python train.py --dataset="crops of objects in photos (Visual Genome)" --train_examples=61751 --bottleneck="vq" --encoder_norm="layernorm" --encoder_activation="gelu" --decoder_weight_standardization=false --codebook_size=512 --optimizer="soap" --lr=0.0014 --one_sided=false --adamw_lr_other_params=0.0019 --final_lr_fraction=0.1 --warmup_steps=2230
Rows from block 5 of the encoder, named by matrix and row number. Rows with one number belong to one neuron. Each number is 128 + 32 x the weight over its row's rms, rounded and kept within 0 to 255. All counts start at 0. Numbers have three digits each. After the name is the row's rms in percent of the matrix's.
# fc1: MLP up (encoder.blocks.5.mlp.fc1.weight, 256x128), inputs 0-63
# fc2: MLP down (encoder.blocks.5.mlp.fc2.weight, 128x256, transposed), outputs 0-63
fc1.147 089:180147201099128099111150087185138169164110113141128112050186114113132162140150113084070131085159137136178091127081142124148160111140066144078129131141110102126074118179108120138146156128156100
fc2.147 092:134153161153076072130137109177134145104098085151118086122203105117136063126105121179100077102106128139147122150090119189106152109100151149092101133126137130043149080145097083119151133125124142
fc1.148 103:138150108158109090115091146086152112153116110093176101123114083099089107109079174122138135131124149124087146088146078128128102097074109113142145127092074066118135138153197162124169091086173175
fc2.148 094:108132153166094130169142185175166063101097117151141190104134121181113114087128137224131115134143122113136094129169107134153124080141115150151134061123110125138113079114117126110110156108090083
fc1.149 098:090127101097090102122128088133141160118099085135219118107165181118139156153151094127093105144121159138133106125135141108131080119101142087125124192139123123073232135130124140163193131099117115
fc2.149 084:084142124137122138140167147169137106119092112133106136094094131119129093183136139121131095090143205101196086103086153066128155138071103108074134158097102154140108098131125134114181104187140133
fc1.150 080:111162131120074086155151123107124158170138116119129142106101111141117157061168131123146111109132179138096129118079128140187102136120100166087149097100082104150163119160041063123121138112098100
fc2.150 069:107068123130088095183130123113127179045152158114118110158137137131088163076184169119122103097097204148152095106141095128160155106144161205159097146113106129085148140104141097100104156187143104
fc1.151 097:109127138073181111124150183100111149107054122169147130169119047213145159108146102160106140139137144150169109147174092123130153118111143093181168130091133064112137111089143129117117129150172113
fc2.151 094:141102151140126113135102120160112094098136078114146114120108095071118158078102120084126067123121186039111107055070152148123123092181154117195144100135095084141155128123121069102163108134156070
fc1.152 087:137130116123140161100152101170124089144109148121144088126134177144106143129177123120102077124149082132138100102167109137148121100116079184109067128050154113142133139106119108108121126186138134
fc2.152 095:162084145152125133071110090112151064128126134143135121096101096108116136132213154092105111117077110208092143169099088140141175111157168143117147128145123121100115117167154095118098062121129086
fc1.153 088:105143140152171151103160082100115124180120094069165145112160157111096168126158124157134129105043126152142109123078087070105160112139131109108170125133224090126111126101136127081141074152123128
fc2.153 084:139127136118134147101121070101188112118114057155153147159152119137078179126154180164089098201089111147093145136203085170131132095154144125175127112191142068119135116104102149129118116133114187
fc1.154 090:166185112150151095136101119134110151187180107169111084157088156097079142088200119095150107172102097080167150101119107106136152161170114142158111111142123138155125145183155138119127106134084086
fc2.154 092:115106167114107071139123177154125110108127132132113167116104137088078130076172119159112087099147171164091088094130149128176118124153139129082122147157133108099132125094134130194150085065152116
fc1.155 124:119090131100157153117143187147140155140132159148079075123129087174111095093094080092159121148123063104137104136082061156117103126076189146120170121115129084093141159132165142186172137136142148
fc2.155 146:086121097146164177089093118177143135097093138126069157138135152108177134142090122126106148135123096082068147072134165107145113152123184117118099077121135083136117097177123116121135129124155157
fc1.156 078:099138084101125124188108149088200112141100162088139145170080155133136109124169131099134090086155111133113176143171125135130126128123155089168113152095102120158129135161238136130097065156144146
fc2.156 068:133124108061128141132138159138141083122121178078129149124157113121107116090147159198111136104086122120144124116105096146085135114134077114136094106092129137082140111121045134073109079108118139
fc1.157 097:167078181118162131154134096164128120124058138153124158071087111120115153163150115070162102111155144135138145140148072159135164147094129113130177138169118100146105094115106098086093195088134112
fc2.157 108:144127146111127114118153118106082115105136099131104004123134142109096042135148099108134133104090123113152115131122167155142095099133110091071161131157074142165124106114120105111147208120101176
fc1.158 092:151116152110097128187142148111118123142255086163138138138064122199154132134124077112149082140147131118127159143148149122117177104098122119134130120129126085115128148137150217170090112142167169
fc2.158 113:107090144153079139083119129074079151053117058120166134111176131159159167132153114145127147179173140126114142115121099117177122099205149120193115128181161115149119096110102108151164205134189068
fc1.159 100:177064099099137154097079109144122112179150067098126069111184066149150114108118188093077111105149121094081107114087107176131127111110159177209144109094115164116109134152120177168107140171084185
fc2.159 113:120146104154182203089101128141111139105115069123156216151125123150136176140109117109147186146157073134114122116199174147126115084104177126160099091149093088165127139113089120145100176102132135
fc1.160 100:086224157115109137106126106154083093096156115146123177151142150152114131197059121141161107140155093136157137135103096123113138112133160125133132113097168134172153087111114094125142107159115152
fc2.160 107:126139128082133097085123165089084122140128130134131079147120127161065109126155108096138077096090124095135134116139155142091169074139089192128144124114130150160128165115155167196103116063050134
fc1.161 097:164140076135148131126100120196141144119089126143133088106105094176157149140170136148043138169078141136146147113075070115098098120163065083097118200173107125167137175151159097053134164152131114
fc2.161 096:143131133135180123128133128124115076084101167141130174121154100151174172133099150134132043123089142123133069107143084115118117203141094134188161151144092157188068095120113135132170148133114108
fc1.162 109:123167186132107128123192127150104175106086104115142118106176170147133143115075153162105138123118153175133138105116098068120147114109107188179135097180185153162167115110147162135174123136133168
fc2.162 103:140106121126163174073154134149101144091139116135141134162103119148083129070146123129145137174155144165094093102145137179114129087114106134113135249089127121138170115149128147102167134133135176
fc1.163 114:117138087144129083123084115103131082135115132084119073098108132147120074156157124152148126134143096142140188125134111195106186148134133147199134140118167084116136104181106141225126108179114191
fc2.163 108:073087140137139088129220100117132021141132104168099075124132097126165122151167161158170097090141134093128090092124179107081126110126114143179185135141132100090088136100093151128088124100141097
fc1.164 093:142118164075103172109143155100161136106129111126105121139190133136139189054141116148128081090120172168137103116125102115148166085127118135121093105108139124088114094145142243162112109195146126
fc2.164 099:083149134104155137158081160071110133100130163102192111108111109199153162151133146127147126145109130130126177172138094140151127160136113153128160063120021167082109162141107168179173109157086122
fc1.165 107:114114085127180099098125166147111143111157114139114127112063130179157160111093116142099121104159121085130112092118148112136145115098201103127119107146124137102153144094138017132168198190175136
fc2.165 116:160144121127242107113162177144131149093127119147142124117063116145099129131143131148169103105126099149091126187141126146158132095128113132116120191117068123135132108110193098109132163141121121
fc1.166 106:141079111133104083104170138134127140148153129108140090075138168116184133122110067074147122118138111137123128090089156158076085052090153092133136113158126085143166117113062067191176072139177105
fc2.166 095:137083086034128080168109147100153136153122175099171111146150126072165146195090170086093143134084087109136093105201100166114126071106139109113134064108187133123136133131163085118117131166082129
fc1.167 102:078175127153162163134158123083114052155085118122112124122194105151114101136126081132096074199147160119115123107151093186069165129089119123111086069101118142112141085126144209152120142053156130
fc2.167 110:188180165195188116137086117151153069057143149149110115128110128132142139121128096114132106141161125145143067138175112132147130181148160078135115108135002117151191077128127150105156168105142164
fc1.168 111:170111134107152118145102158178097160145105149082123187134097135141071169194102103147114135145138098110082137057170096145153148073086080111117106113124100175109145130084132152138134191123159122
fc2.168 114:099108163127087206114125093154104144132110104145179110111100147198054129080141115100134170077189156108097082137192120117130091127106165135120129082191078115151180144136136173188127067165089153
fc1.169 083:171133081137063118106151117101108164141142143142170099076126109115120149171125111098105109173147113158151107113115103080155128129126136181141153098122097126047133142099158145130171141169128164
fc2.169 085:111149080152080104150096113156154142132161162148100150193132088104167157244088096123129109127137063173093120173187125201124120100138121182146181170126229102141168103118141103172158129162105125
fc1.170 099:147128177110168141144113150117179122121135157116127094113093000132152113075174119215085138091113161106097177115199105111129113095160112089124153120124123100119114119063109116080121135138143115
fc2.170 093:144129098108126145120137123163150087080145144127109134102161137105219075159129103076133134077118144078139021078147132152083197094160067188111164150158159106165075199173144138036134151166099121
fc1.171 092:074088135158080149087167104180145094176172119136128105128094166116084118133096103106175052134198107122107040147154147097082126129162108084176167130180140105109153168076161155142061167158166153
fc2.171 085:202099131119110093108120100138122125104176077142139117162125111117113093200103157158174058161119073133164149149154186166104097151173175069114147138158113105172199157130074128150116149150165147
fc1.172 069:168155159057176131137136178117094104169135103117149097090135075128112131140116141064128075116149113171141144124129167105142125163096090121142157095128097127147200141179194117150186058153209144
fc2.172 096:086133136165124106138177163122190143102060155100157046157163081106136180123133111174138121113110192106147070161110113134089128134148158122104133155132194164132113137137134110139116124154150115
fc1.173 089:192139132099167140122147130110170111136104131143181174081117107121109144142125127091119090102097159133174171081131136111162119108138119119175129120114191134138144126100161124052108168167132124
fc2.173 083:100155121144160127131113090109184132134124185136096061166175130054191134129123144093088157138099127194087111108146165133154173106125142097097099177115103105108134124159147071112103076123110123
fc1.174 086:128096205113151160104151079137110071091123142124166149076142150102135154138118089136104064189184171125154154099154154212144143186108109144223104147148137166130119093139166138143144112122115120
fc2.174 079:131174113128195156158159096142089090100115151112118112183192132117139087145119115102145136078144171085168160149090133074211105084112137134099074159102140148173128140104068161130180134062158144
fc1.175 100:144117097096114121040116121176100126119121163134122065102155178121094178126094122182134186189125142096140136136086150115106113088202094170154173148070111146167162165123113141120119139129097092
fc2.175 090:084090137140121111157047188158134213138057130153116223146129115153071116079086126100101087152155126106109147167188114137123157215119181144113126095104163141138123124148132148102141104152118109
fc1.176 086:170128160124118114093161118133090156106187118120107142037165127116155112111159119099125046165141163144170138113161164098153147101094143094169191106113148065089081105067148120123117113155102154
fc2.176 086:120127127121110162108157124100130186157183133153143084191166146141166122104107074142132050097110127137118119137154170189185112128133129120136121112095174161082149180223119154126143110094198155
fc1.177 087:129164143120120128134065071129128122135083090174122101148212155166148129142160057094111185169138084128182118164057165072155139125098126127111113156100111179129162149141170089134136125179179120
fc2.177 092:193089132131114088171132130206125103209128125172069155067131082162137086125173185156083194126162131160126113125159152143098154146103124121111130093163130111098066062129106126122123038144157104
fc1.178 072:104140141172102142159113101209132095134145160157153123155123197113159147097144146117106118114162058090145129167141115152056118107099121078067099131161080125129112131113135095105087137102075118
fc2.178 061:168102111161158135142156123130153097090164110157124096109145124138187151101148116141135073088144109125157121188110107066008090156102142132117127082106149138106090102146100121156127139178132129
fc1.179 086:135147115130098048101082158112184121118073169165166140173132115060111133100125084192120196128104104121146142136117093178147148185133139146120129136140134132145137131134056128106149111160083093
fc2.179 085:130076120146118032139151121137151133078072171142139145100115148098161219096107137061103182129111132070164137142150107107169087141132145145087139107166112125109089127137175123110149118140135098
fc1.180 093:114177120115098125133151132140144115157099094144094153147124115124119113221163121140156165090136135108124141189080133150124162157158175175123120153134165122156118112138199050148143127142140116
fc2.180 094:152092144118142071107122077136149141116155147134120135115155094112146089215173146123122115104159150121129126177158081141092085115099160131153164102130141161099183120155158152109122098048076169
fc1.181 117:164135110094113099142105116179120101138222149137206126136168110101091110140171191132129117141097072098140160134103084115161147078096122158113078089105142083114186081154141116156158158144156094
fc2.181 099:092093135101062141128119152088109147133140141086173131136105116064129142089132135091138125146148032105185080165072116112145147121109141111137135074222113133168146112103152138152089122123127136
fc1.182 070:144149130156143110142091164118163088174175116154163160126113133215136145196194163139164203086128104139159107130121158132116102172113148144050128177150110097155131182129092181153158123131101119
fc2.182 075:100158208144128155116140167115204051092143113132112117092118074169099125150117141203114148110136129112151116182114102111101145077096171123125090213162116141095096122153101128118113089100151147
fc1.183 088:141116190167154128174113102086178159119093143059213157103139124130157107116133156157086141112209146141124159109100085111118141116103161171100123178104151133107107077105149146125109174101118193
fc2.183 078:133154168157111189082195109142205078117112186130148080186106161113127159069145118141160110062136179115164137123071150142085126085097157164143093108134070130110122113105102142059170179128167113
fc1.184 092:180133155077147071074148164073181196192197145122122109106104137127120125108138093062066103179085108117127095119138120068152112115139098096087106153129098120145116117099140122124088086098142120
fc2.184 082:107145180071145077069091117113092139133138071119124197147159093143133128084129126230145149174140099149141128221141100104111157175171149075154112186140189123148121173198108145117150115112090088
fc1.185 104:114126136125171135121162081169121113156164100115165115121106129191131098116163132129129118114162148103125144151117153184087101178133255125111150123146134103147176150161155156124181107149088159
fc2.185 094:121113119172167126095134069146139150141154075120140152161096114129125143129189151171151136135140128189096064100165188156100092170204049103140110135161121092138097123206121172166111082108165174
fc1.186 086:220116116119124094146136149092111116181157173158172174084146121141150188129122072121099080074134110161143049138097139085092151134115108141137106148109133148145130131132149133099191135152168132
fc2.186 069:104154125186119082131137196137111146109148177186131064150172143084138101143127115149093118132124137197132116167174158114045150186101132169127124140192154190097171102160126116116117128128147115
fc1.187 083:118059169165105118101122103165157165118120100113118118143059123104145141106176065116081164130170164151135146136118160156092194121092070081176141106163086169093179127193101105132129097136119155
fc2.187 092:139141129182098141078133071136133160159071170131139084098105087146147078105086128096143131079150168125111166135132093157095173116116142172144153083141101134153145125048109125137171149150183104
fc1.188 109:177118131138146071112099157182128159106045071151119076111137104123090125066193139078106123141120100164166135109124170117137192099125114140112084146191151169085141121124117146136112095140071113
fc2.188 120:081144151153149097114111144135098114098044107107153115095088102148065070095188102165131108104180113138111088094055095103099152189122080128163072125149130147117043116175140163189126139078138106
fc1.189 132:167077101097145144121170094117146066126151135185106116013122173149095146181125120154147120084116128146151143145086084079107121116128044156144114146170115106137153198157125145120078163139118107
fc2.189 140:090162174095116109142105132086107203074142115094112167147085116143117166151094140149149123179111126138156147143059077123114131108125127055075097192116181121065140117160141163152116167150112054
fc1.190 099:174131135140140119122155125111125152157127124079115126134099151073159069175150143131102072065173102158130146089100086158128195164138120099057144164146112164156084148127153189134083126130127184
fc2.190 090:164098187116095124135137109150086126112170071134060085147083054151109090123177117178162140071121160135078098115139148118127134146159114108131100169121109113112126042111137127115135092174091135
fc1.191 085:151061105095151146116148115128171141129059127118095093136087159134118156098094079146171100152102101104133144109118150118152129169138088198132109138117081132160101125176095140136111185111151085
fc2.191 094:082118128111082119108078134155119138085065121079100136098134073167129121113102160096088127125102098131147123121060085140096177149150131155120139101143118147071123116091075081148103149118122123
fc1.192 111:157177107142146105099151146169161135136104096082093119127114137169124157110169137126172100126138117111112168204133158113114140113119237105125072097184111140127139161122116138128133090066118167
fc2.192 116:119139195179141132126131153098118138134146156101099126107145119132074103133183163167176163140152153036124118096154170085141130132166126119116080133135122111101133138105145120151131111042161190
fc1.193 114:125130194110110138144118175124140155139107120130098132156149130086179107133097159162115141114135145095099137153054142063048170162150076096131136123158039168112122120145097143116128115141102130
fc2.193 119:092149131143171182156102128201081161127153160092137127123135108179170103122126129136120166167154061140116129151208115180127140216105108110142143101114129097161092114122155138116174148128138169
fc1.194 100:119130156182145126130183112126142126166104119158158169143070104108076155122160091100177143073171138161107138175074053119133154125150167147185157070132162121135171151135139106065148126059162148
fc2.194 099:143102145156140102107151148126077137142181134124148061056075128112039128120133167136102171154115163150161125149176160114121132159117075146142137075148111154190094155096169138157111096112146111
fc1.195 113:144201117121117185126154139156077146106183162152140125166091139142119149158163095102156102106087113119163097103072104177116178174093114091032144144091132132162108119175117154104146081110132106
fc2.195 112:118063103082121140124100125167192124072112157167109148162111120115182156171150112153127080137108153155100137114252083113105147109140150158163149098139175130153169106189142155131133085137161107
fc1.196 089:148125132107143113080161150082162175159189074125098126183128145151137079181102147099147151138126142098147146112180136121178146101117069115083129175173165127081117114106115108131190097111114108
fc2.196 087:103142100076114164160091134089107186113135124144129200110139101178079114183117106152104114114132168129162118076117090137184099040123201085126136142158079153136144135145156144150139125123121129
fc1.197 089:165184145157108158092190083082121125111103069148146101076145173093127152108100114147122086126076148150099144082102140108155141124130151169063085136082188098122105098161104154108086136080132124
fc2.197 082:129087186176150147112099121121163142113105092174131094182063077118147178170123160075102129084066168101147125169131112128189096129164123074148152139145092114163118157111137113158118164192140111
fc1.198 094:115118157107111065105107090116109147168124127149116161191173137119133119146124159165126133099124172121104079106164124072126132157121130255125132132108145145108157088093074091143198176072118130
fc2.198 089:113068154093134063090105124105107093104113111078136084158149116135090097178106121124113168151203108064147138093067101143191138111161128190138112124103099161153087162134148071104100166146126113
fc1.199 100:177120139100119122175103127164089146126086145121131143123145147172207121148143095086129089067122096176126127126117165110174124170087137197144130119163153144125161169174110119166106067084129133
fc2.199 086:087117127102101071135114138155087184140132146093099117154171122089206182121135135136137103083151160198136093102137131127147122152048061193111115121132104166139151114085121138036132117173139108
fc1.200 081:131161116147132152093144085086158137152086069094041136127139090113220079160180150141200172134137149152168160140090109145194163082169117124073157134084081127167133102120097149127105189165112156
fc2.200 071:130093123118145135092124081084139126081082061072171119103121129083192094191141102117126165142127159143055114130153114100121110090164134144159160136104147130080110132171142150084133104116102158
fc1.201 090:114134130073172100101158125144127100150180143139126155116116120150175151148135150139118144134131149142089089123099154135119072071212087116140099152151084137140153129104169192109166070116138104
fc2.201 078:130170101147175069104121135079163135126157131092108078101074108116167128146128163107144191153114129164115204134146121098142139113185128070108143120154163166123165132093143176164129023105103138
fc1.202 124:116151093097102137143109116105130053084096147181130080045138134131139123139117119214125117146134126148127134094084053147114139080098096124143172120124156058097097149096175124133099117176132153
fc2.202 119:126138133108035215105169157128129095099160127123150117167189161031157116133077121104125113133142128095130136058156095192115099130128081144104151079090134120153159147085117141148130108141140141
fc1.203 131:085114116139149171090148144093099099194158123124144166119086138100142167201114114109128124112145135065149072070110086132123167111083135109170223102116152145135123134106142062135177132161135131
fc2.203 194:137135153091145134180142114122102140114180170125094110132190194150255181194107121103137104129131182135125175125170105112126128168105152121126162123122144125160163176166151087116111130205084071
fc1.204 105:108068163159190171122158130182164161085073125118154118102127160161117151124105130108101081105171128124109093061107129066130123101138163126107110136176081152099104125144099115104140110121189158
fc2.204 109:153149143132167124145162150098095093143113100132113171111108085192178096109109164203090117126099127145133146075082106097159099115088094101115140118173163142102140135093127145174117172077063105
fc1.205 098:189139132066126125137159114142117111169126124074112164138153089080189171148133131122104118164150130150116103121164090144099147100101176093096088157126119161096139128075057099101131135172138128
fc2.205 093:110094110122179101105070104096136132186155118130081095165129135132184135244145130084103161109113132151116114121130061107157130141129156074153179112091115134097128160189151095085130151120122149
fc1.206 107:134141115137111115160172106083074142060114104191147151145171128147141184134144154064053187127113154096145164111123143151159089157098123163152098125145150107078153078126130124135128127107132135
fc2.206 094:172058104122157154127143130119159099137083104092137139137104176098112146168143200154141247154102145125169091117132164141173142092088135132134154161117061126125138147082110113145122060139164108
fc1.207 105:142153092124137165149097125124158131085098105094157163101143055083195130103151086082095121161112041124128164107130158155130178180143106143124141097108128136136108148145134077064099082170114165
fc2.207 090:080089113194139154160099115146127152178131104132098158129134139094169161062135161096084135167098112153137108114126145130151104181166164109112126103074117105060139121128114104118162076092133150
fc1.208 088:150145110138131099068142155111201159131122111130097151114166087138124137123106140162092138102120136119168156103153100095088158105134123157081164149173118155150095158105056108078175120088119161
fc2.208 087:116126103157110110089085157142183126164125125151056132117127112159146170090158104128112178145162077080081075093173124107147114122114135193123120141225082107050145134098168138072103133049144159
fc1.209 102:173117105118113134062156115158155132116109107128157169092136122170136051101154159121098120179111114107137106139108114144148114097056113112127125059145093083081175057123170157087088212146101133
fc2.209 090:124195123165167106072113105127151185095137086143130044138190108194155168118136136113132092077111123147187175169138069121159163141109125123093180159095114152148101126095168138140076141155149116
fc1.210 112:142184092138128111098174119148084119131131101073197125137151139132157130147146093120169111121209127133151143143093069146124131101138135166138168028120107147123190098120158163131108121176113091
fc2.210 096:107097107122112130101112107121142128117122063140143101144117135097127091117129104139121067074165109081025127066074134177096139117141103116152129142124146088105103158158069124095139185075121096
fc1.211 101:102116182066111163126119150130135117136162133099136187133129114134123069179202144089110099141069158183084083128120178106098128134094129129103184121129145110097108185151095067150122157137102160
fc2.211 101:111121132135118134056119136112150120146209144119116173129124106164070152126129179059153117126088152124158115142079158039126155087188138127131067062093178132207076154148148132119117125130119128
fc1.212 097:099089152075178142145111114164132119165189104153115131131149136104074094149107167107107138149182133119142160132089185105085114108124166040135117158118148148028117194106169114103126129129230101
fc2.212 117:050174105109055136108156110190126147137116134122142123082187159138114126153154102191113098047127148134145152088129122127161082163167153144077149142115086106029152151131138143131152153128118146
fc1.213 083:137079125131160063096078110093092146135111137121097136103161089101161105109139134150135109144154113068143159139114117100093160100050156126095099064148118140160158131152118095143113113108123104
fc2.213 076:144108213124100090097163108124080164128128143110154120162096119142160111060136086182159119189187147087129120138099073114123118113136102168090090141146112145146112119125138094139055139179135063
fc1.214 094:119178120109114178148130121178081108113109114121148215148123105175127088178114143154178117145110163114125146158060127171112115147179142170108126110132146097124171135065120156152117111161111123
fc2.214 084:141096118124120160197138125182080075160120104192119065097150134146096118198120112095146129130140146127152069131199139171134158152174102164143114165093193102118102149150115177132118120108149143
fc1.215 092:135151139096116159178159127120106099147109124166131146179101125114098136150166073145161148086089101095133168122071161129176122180174108134090131163143141112172124123119130223140114092105175104
fc2.215 092:145122196169129143122136149090099151087094086153112084075053122143117191093177120042169145129142078102084102135157144180087127133094100151168131159130085081120136121137137121100107179165096059
fc1.216 107:140122144168132104134089110135112123155140122116138073121123144149155035110152113115119119131142165120095119194150130107141123158088136107068144137105145122115204123151092051178110217255099157
fc2.216 120:139144149170153146113173136115184113080138167157130203089110133190180168097146106139161109152128160095165108100074155126134121051080088093138115143094051144141094122171106132165131173022175140
fc1.217 109:159116170120104117089166117163113184143183123118178107150161109104109152136136119098106121152165105123137133126071092110116177069161152114136097057118106111126142107103100118122165120253100087
fc2.217 103:111097156101079125143109117084144171162139156062171220130171168068147150147138126092086101159086048089145128115111090124102077099105082117152159109143124078124110146161096094062137124067122111
fc1.218 105:148079082078176113144091125116149104154155169128145090137168173158132134097124145103090168098146099112094055100049064166111099098113114174123084138122128095135128187167156136104131123140123117
fc2.218 105:100044092075105118115138108150161108138131135119076117183101087076138169146072148151113134118207095087132074107128152150092122118153139144153143148159163101121098135067177152103087112189129179
fc1.219 111:120131124158112106134137123132072113174154119111123141109141124099147137143146135083132125098116085135126162255082230108151137163148140104118181146202105152135167106141110087143135034128153155
fc2.219 103:137149136153113159108120090054157099118209146185115051152172152099187172120173166181114121173079107171147052112107119164125140147107128105135137035108119180121189131104111148110175147162131147
fc1.220 081:105097161119094155138103115140120116170144126112141185117146181168128118042171117117122085080110134151152116138123177072119166074082167128104109192172137092115146139151162099167092115133140117
fc2.220 086:119152121121095164153135136141181097135096107071155097153048108117108153058179125108149110086132160123123115133085129152075108099148084098143109121175098138136107103113047127158137105167117110
fc1.221 110:150174130134179114145103120118137166104177135166170102113091102105094146070186151126124153093088144150083073125157070084198141088119070121115096133159138102186142079135186109111129135129123202
fc2.221 097:088150135120121114080162148135106113186120139154136117186145147119129198175083126100107092116135205181106179117107108143184140125162182106106156201124153057118131098132148077100142183156165109
fc1.222 096:083069172156092152125076139112119157106213069088090121165114173106177138209152120114119149115132145184163108137137131122138172155147089123115159133139193130149102135110104137152143126159166140
fc2.222 099:129181128160143133086183112129122121131222112110146163162157124177137140127100142195132205110094091125119171119111137137181133075177115100128176076092054142074097153115185145135144150078105134
fc1.223 083:140160129135120119084156097088158091080109144125105111105134091136080111112152103188126125093106053105124150122119086128171127080136173164111199097096155085145171065153098130127145141105127207
fc2.223 080:165149170142158177162116143133151122145124190132096167121160081139119153166155120122132149099146031135102116130182157125150129180164121230134147071181146142085083127161158136117122136071144154
fc1.224 066:054100112117146070159124063111111121118187121153076169125118128138134092134157100156153101091107161141035133143198077141087123142122126152095103118064107140162136098122124155158080168107165153
fc2.224 074:142176117132103087191173099117103121179109151103110100112106100104153103099164098117141121151150150145167144177102074164185166137139126121174119140104124174091174150148119091141152132173102127
fc1.225 096:083132104120141072121101132123185101196184054120117161111152128092085106143070071118185124117096103097147125116088153117144144097187110156089121073111144109083159149150138094157106121138095139
fc2.225 097:137062173150143074091072159139138097190133141127127156152151148142119142138117107075100177109090176110172108130115174086153143078095144080089113121111112174120032171135110110094148077114099129
fc1.226 080:127120107090123099185064096126106130133057101164093133166165122098108088132119144141088096117106143154106095086149100094204153144144118116141145085140123150140097137167139125149160119128093161
fc2.226 072:156098128065077138090126088150176115141124119083133109066119151135092099141159145151150168134115099134102134044118136181137114153147134088134079109149149125083119108157114168167096165132169162
fc1.227 114:158173104151138179109170133081106105102149082115101170164081120171082142124165077101115135109125104128163111154187116151127140109165116125117071118149184032094137121132147116104168169149151096
fc2.227 099:101161096195211134121130156165142115153107124139128093173163101156147166138160114158123167150129115155121123171103091116140120133151142160126085116079144134073133124102168114089183142098135129
fc1.228 115:155118137085173147098095089177171092142076132163108089114087122093017178068124092117183132190132114142101148125114134109137127097113057119180121177127124141147143099150154145112132162176123136
fc2.228 112:149088134070097146131099085099092147148055200101147063186155113084105106148152201184103161121158122103125055171125153096141156168135139160109114075108214140098093137146118126105136125168119120
fc1.229 111:121175098117148121080100096096132145136082071081126120103095151137095090080150188144173109117107132142167116147140138145142149116144226145140119127182094158101152103106124105131137221168113099
fc2.229 088:108112113117094101140148105095104186136159043155146149150158149146109153098156118156097144110054135065103147123138175158169100079133076112157123150097197142139113151130125124104099168094140110
fc1.230 094:135069081112145143143122158159151161171014089127106141094135104136064136115129088085115140109101059090105134121132149119094112100097138138162093120083215128142141143110125137139108148216146148
fc2.230 096:112169083114146137136118118160162144140112138134111071100125128129105109184129128091147130045066097147144133207102160086089156086159191119119082113127120077116134106147101096146115132099084090
fc1.231 104:111113097107127113120113103106131192092229115122127206153085164130150140143142113130145133136125056141106127135090116193145127170134127120090137056125107135129104097160104100150143115103160160
fc2.231 132:181124108130141141112130097144128154102224124140130054128129153137131126129105090097122125121079150161141114206109140092142127117141146115112153131175060130203167140151157111128146121194120127
fc1.232 110:118138118099145184087153133079140149201135157118133166107109154132101160156145117140135103092087103101145111135172076136128156136120172133107130163089159121114125125155132138131142081117090169
fc2.232 108:137110148114085121162110134098112105163005177141177076108107116137105109135154093127135124136153082081105121093143148164052114155115093168140127155162109109151118123156101135086117129090178111
fc1.233 125:113207123100118155129163164105233096151165115116123108115012120143132199115115097125101104163206134172152128079063171113154142152115119109167160099108132134176111113123130077099125121144122134
fc2.233 133:095082151130129151154121149157077083148074100133111108150197099102130156122171135165138109113152197139120151095124120112118151148113117162108148113157201177125092133150181131081144125192094106
fc1.234 089:124117154136147163132079120104167123189170116117133132175157096116141123159083121072148153127094204142145180149109176078115145111068121143130176143106126160126168157126068134114147146143154114
fc2.234 071:107114123119091140180127167102139116151170137125096175132105112148088130158065162177130134122150147136110081138175138142122144099056077152164133115080160132147113134145124123171106076100138100
fc1.235 089:169104129113116068099162118152115135138140104155177169138094127137138122125096154175122115144093141116115123150124077122134131139127167179069069093132148082213123172143092110105170163118115127
fc2.235 076:121138142104096046099109178107110099145131090124117080152114156125172162157105112079167112170086133119164038101104090162119115146182160158126120184138071110117079111118156116124071119104158090
fc1.236 095:158163081114142159122137125066122133146178166086120156102119109145132089097169099169079115121133155163138123115166158149082158090121140145165122155148065125087114144188157149180093057153113169
fc2.236 091:091117087127072102137191161090119163154160173152090104170143160178069091075140157123127122157120082178156093121112151145159144095111109124104135169165133135147135138152123137077127074112121186
fc1.237 079:095111150114170118077130104110155180103026166165141136166185070099105113182159125155108149121118141113143099159165151128107148095146104077106157133140148149125125180106113106144136151129122154
fc2.237 098:130178101123091147152097084120122114172053152142129124170145067136148169183093144107080121155069153123116154148135152105153113077145176045130127191133161179133144156101127087129091142099174118
fc1.238 108:197170094128106141112148107087176136144116064140113122120052132078109116137164173088148131055134151103138127110083122148124148145151159128113167097143066147148189114166106080141111145136114154
fc2.238 115:093073099142106106106177102088162066136150128157164082154061080126085112140135123130153152121087119142065139119151129141127160083155114127177097132111144105134129158168187080078100109181124137
fc1.239 091:146104128117138112161060148086138125094174097092117132162096117180123102155094148116166138106115178179149125122118083172105153136071172179157102121091103117126172141158084197152107119093161167
fc2.239 091:110191118122144081172164159098125132171130165162106096107159115171135105135091186117108163178063189149099202169163074112088161117084097117108169176099112142159124135090200136142116143141122147
fc1.240 104:115141171123150167090102120137130132120130135160069084093140124098103147151091137084107172074084089074141122139112158169087156180107174112099096119112099231160175139141114132151100141133105152
fc2.240 094:137146175147107159152206154120172151130146139169134157112079123115149133148079181148112118130118134139132178095162150100070169091115056182128116100103173158119125068138131082183128052127062140
fc1.241 078:142184124114173167184098122161086061114092178147182126155103127139095136133146130082139108133129129107103190100105148147184136133092132122157116128178118106119189104168133079139126110089148085
fc2.241 081:148122154150111170193147159096120110135116095170116077099116145088127122076092148117084069076083139138122088076110106083170129125069082115162102114163082113145104078089107113209137130134133127
fc1.242 105:157053140130186136118136139137129103090181106088131033110150092154156058091156118107131148104156153130114073173096088131101128140116127149111106099139077135089158110123131149097124089213118134
fc2.242 144:096131135126162180107073118129165149122106160123169247127072137181130122119131139073128179133176085127154140100130097104150160145131140108101099095122133131144106115172186165140133096086119149
fc1.243 130:116164196151135158140118116131120206127080143206173137157075135134183129098136132196127143133137171124116113148092169113125139156149083103128099141097116122095129078112080123162167160155151154
fc2.243 118:121192109140149194130100119163106136136092108114141248141126116145117156089141133112113106139161081135167149108128162125174124142122123171115132122092164140166174101146097111141130177096089113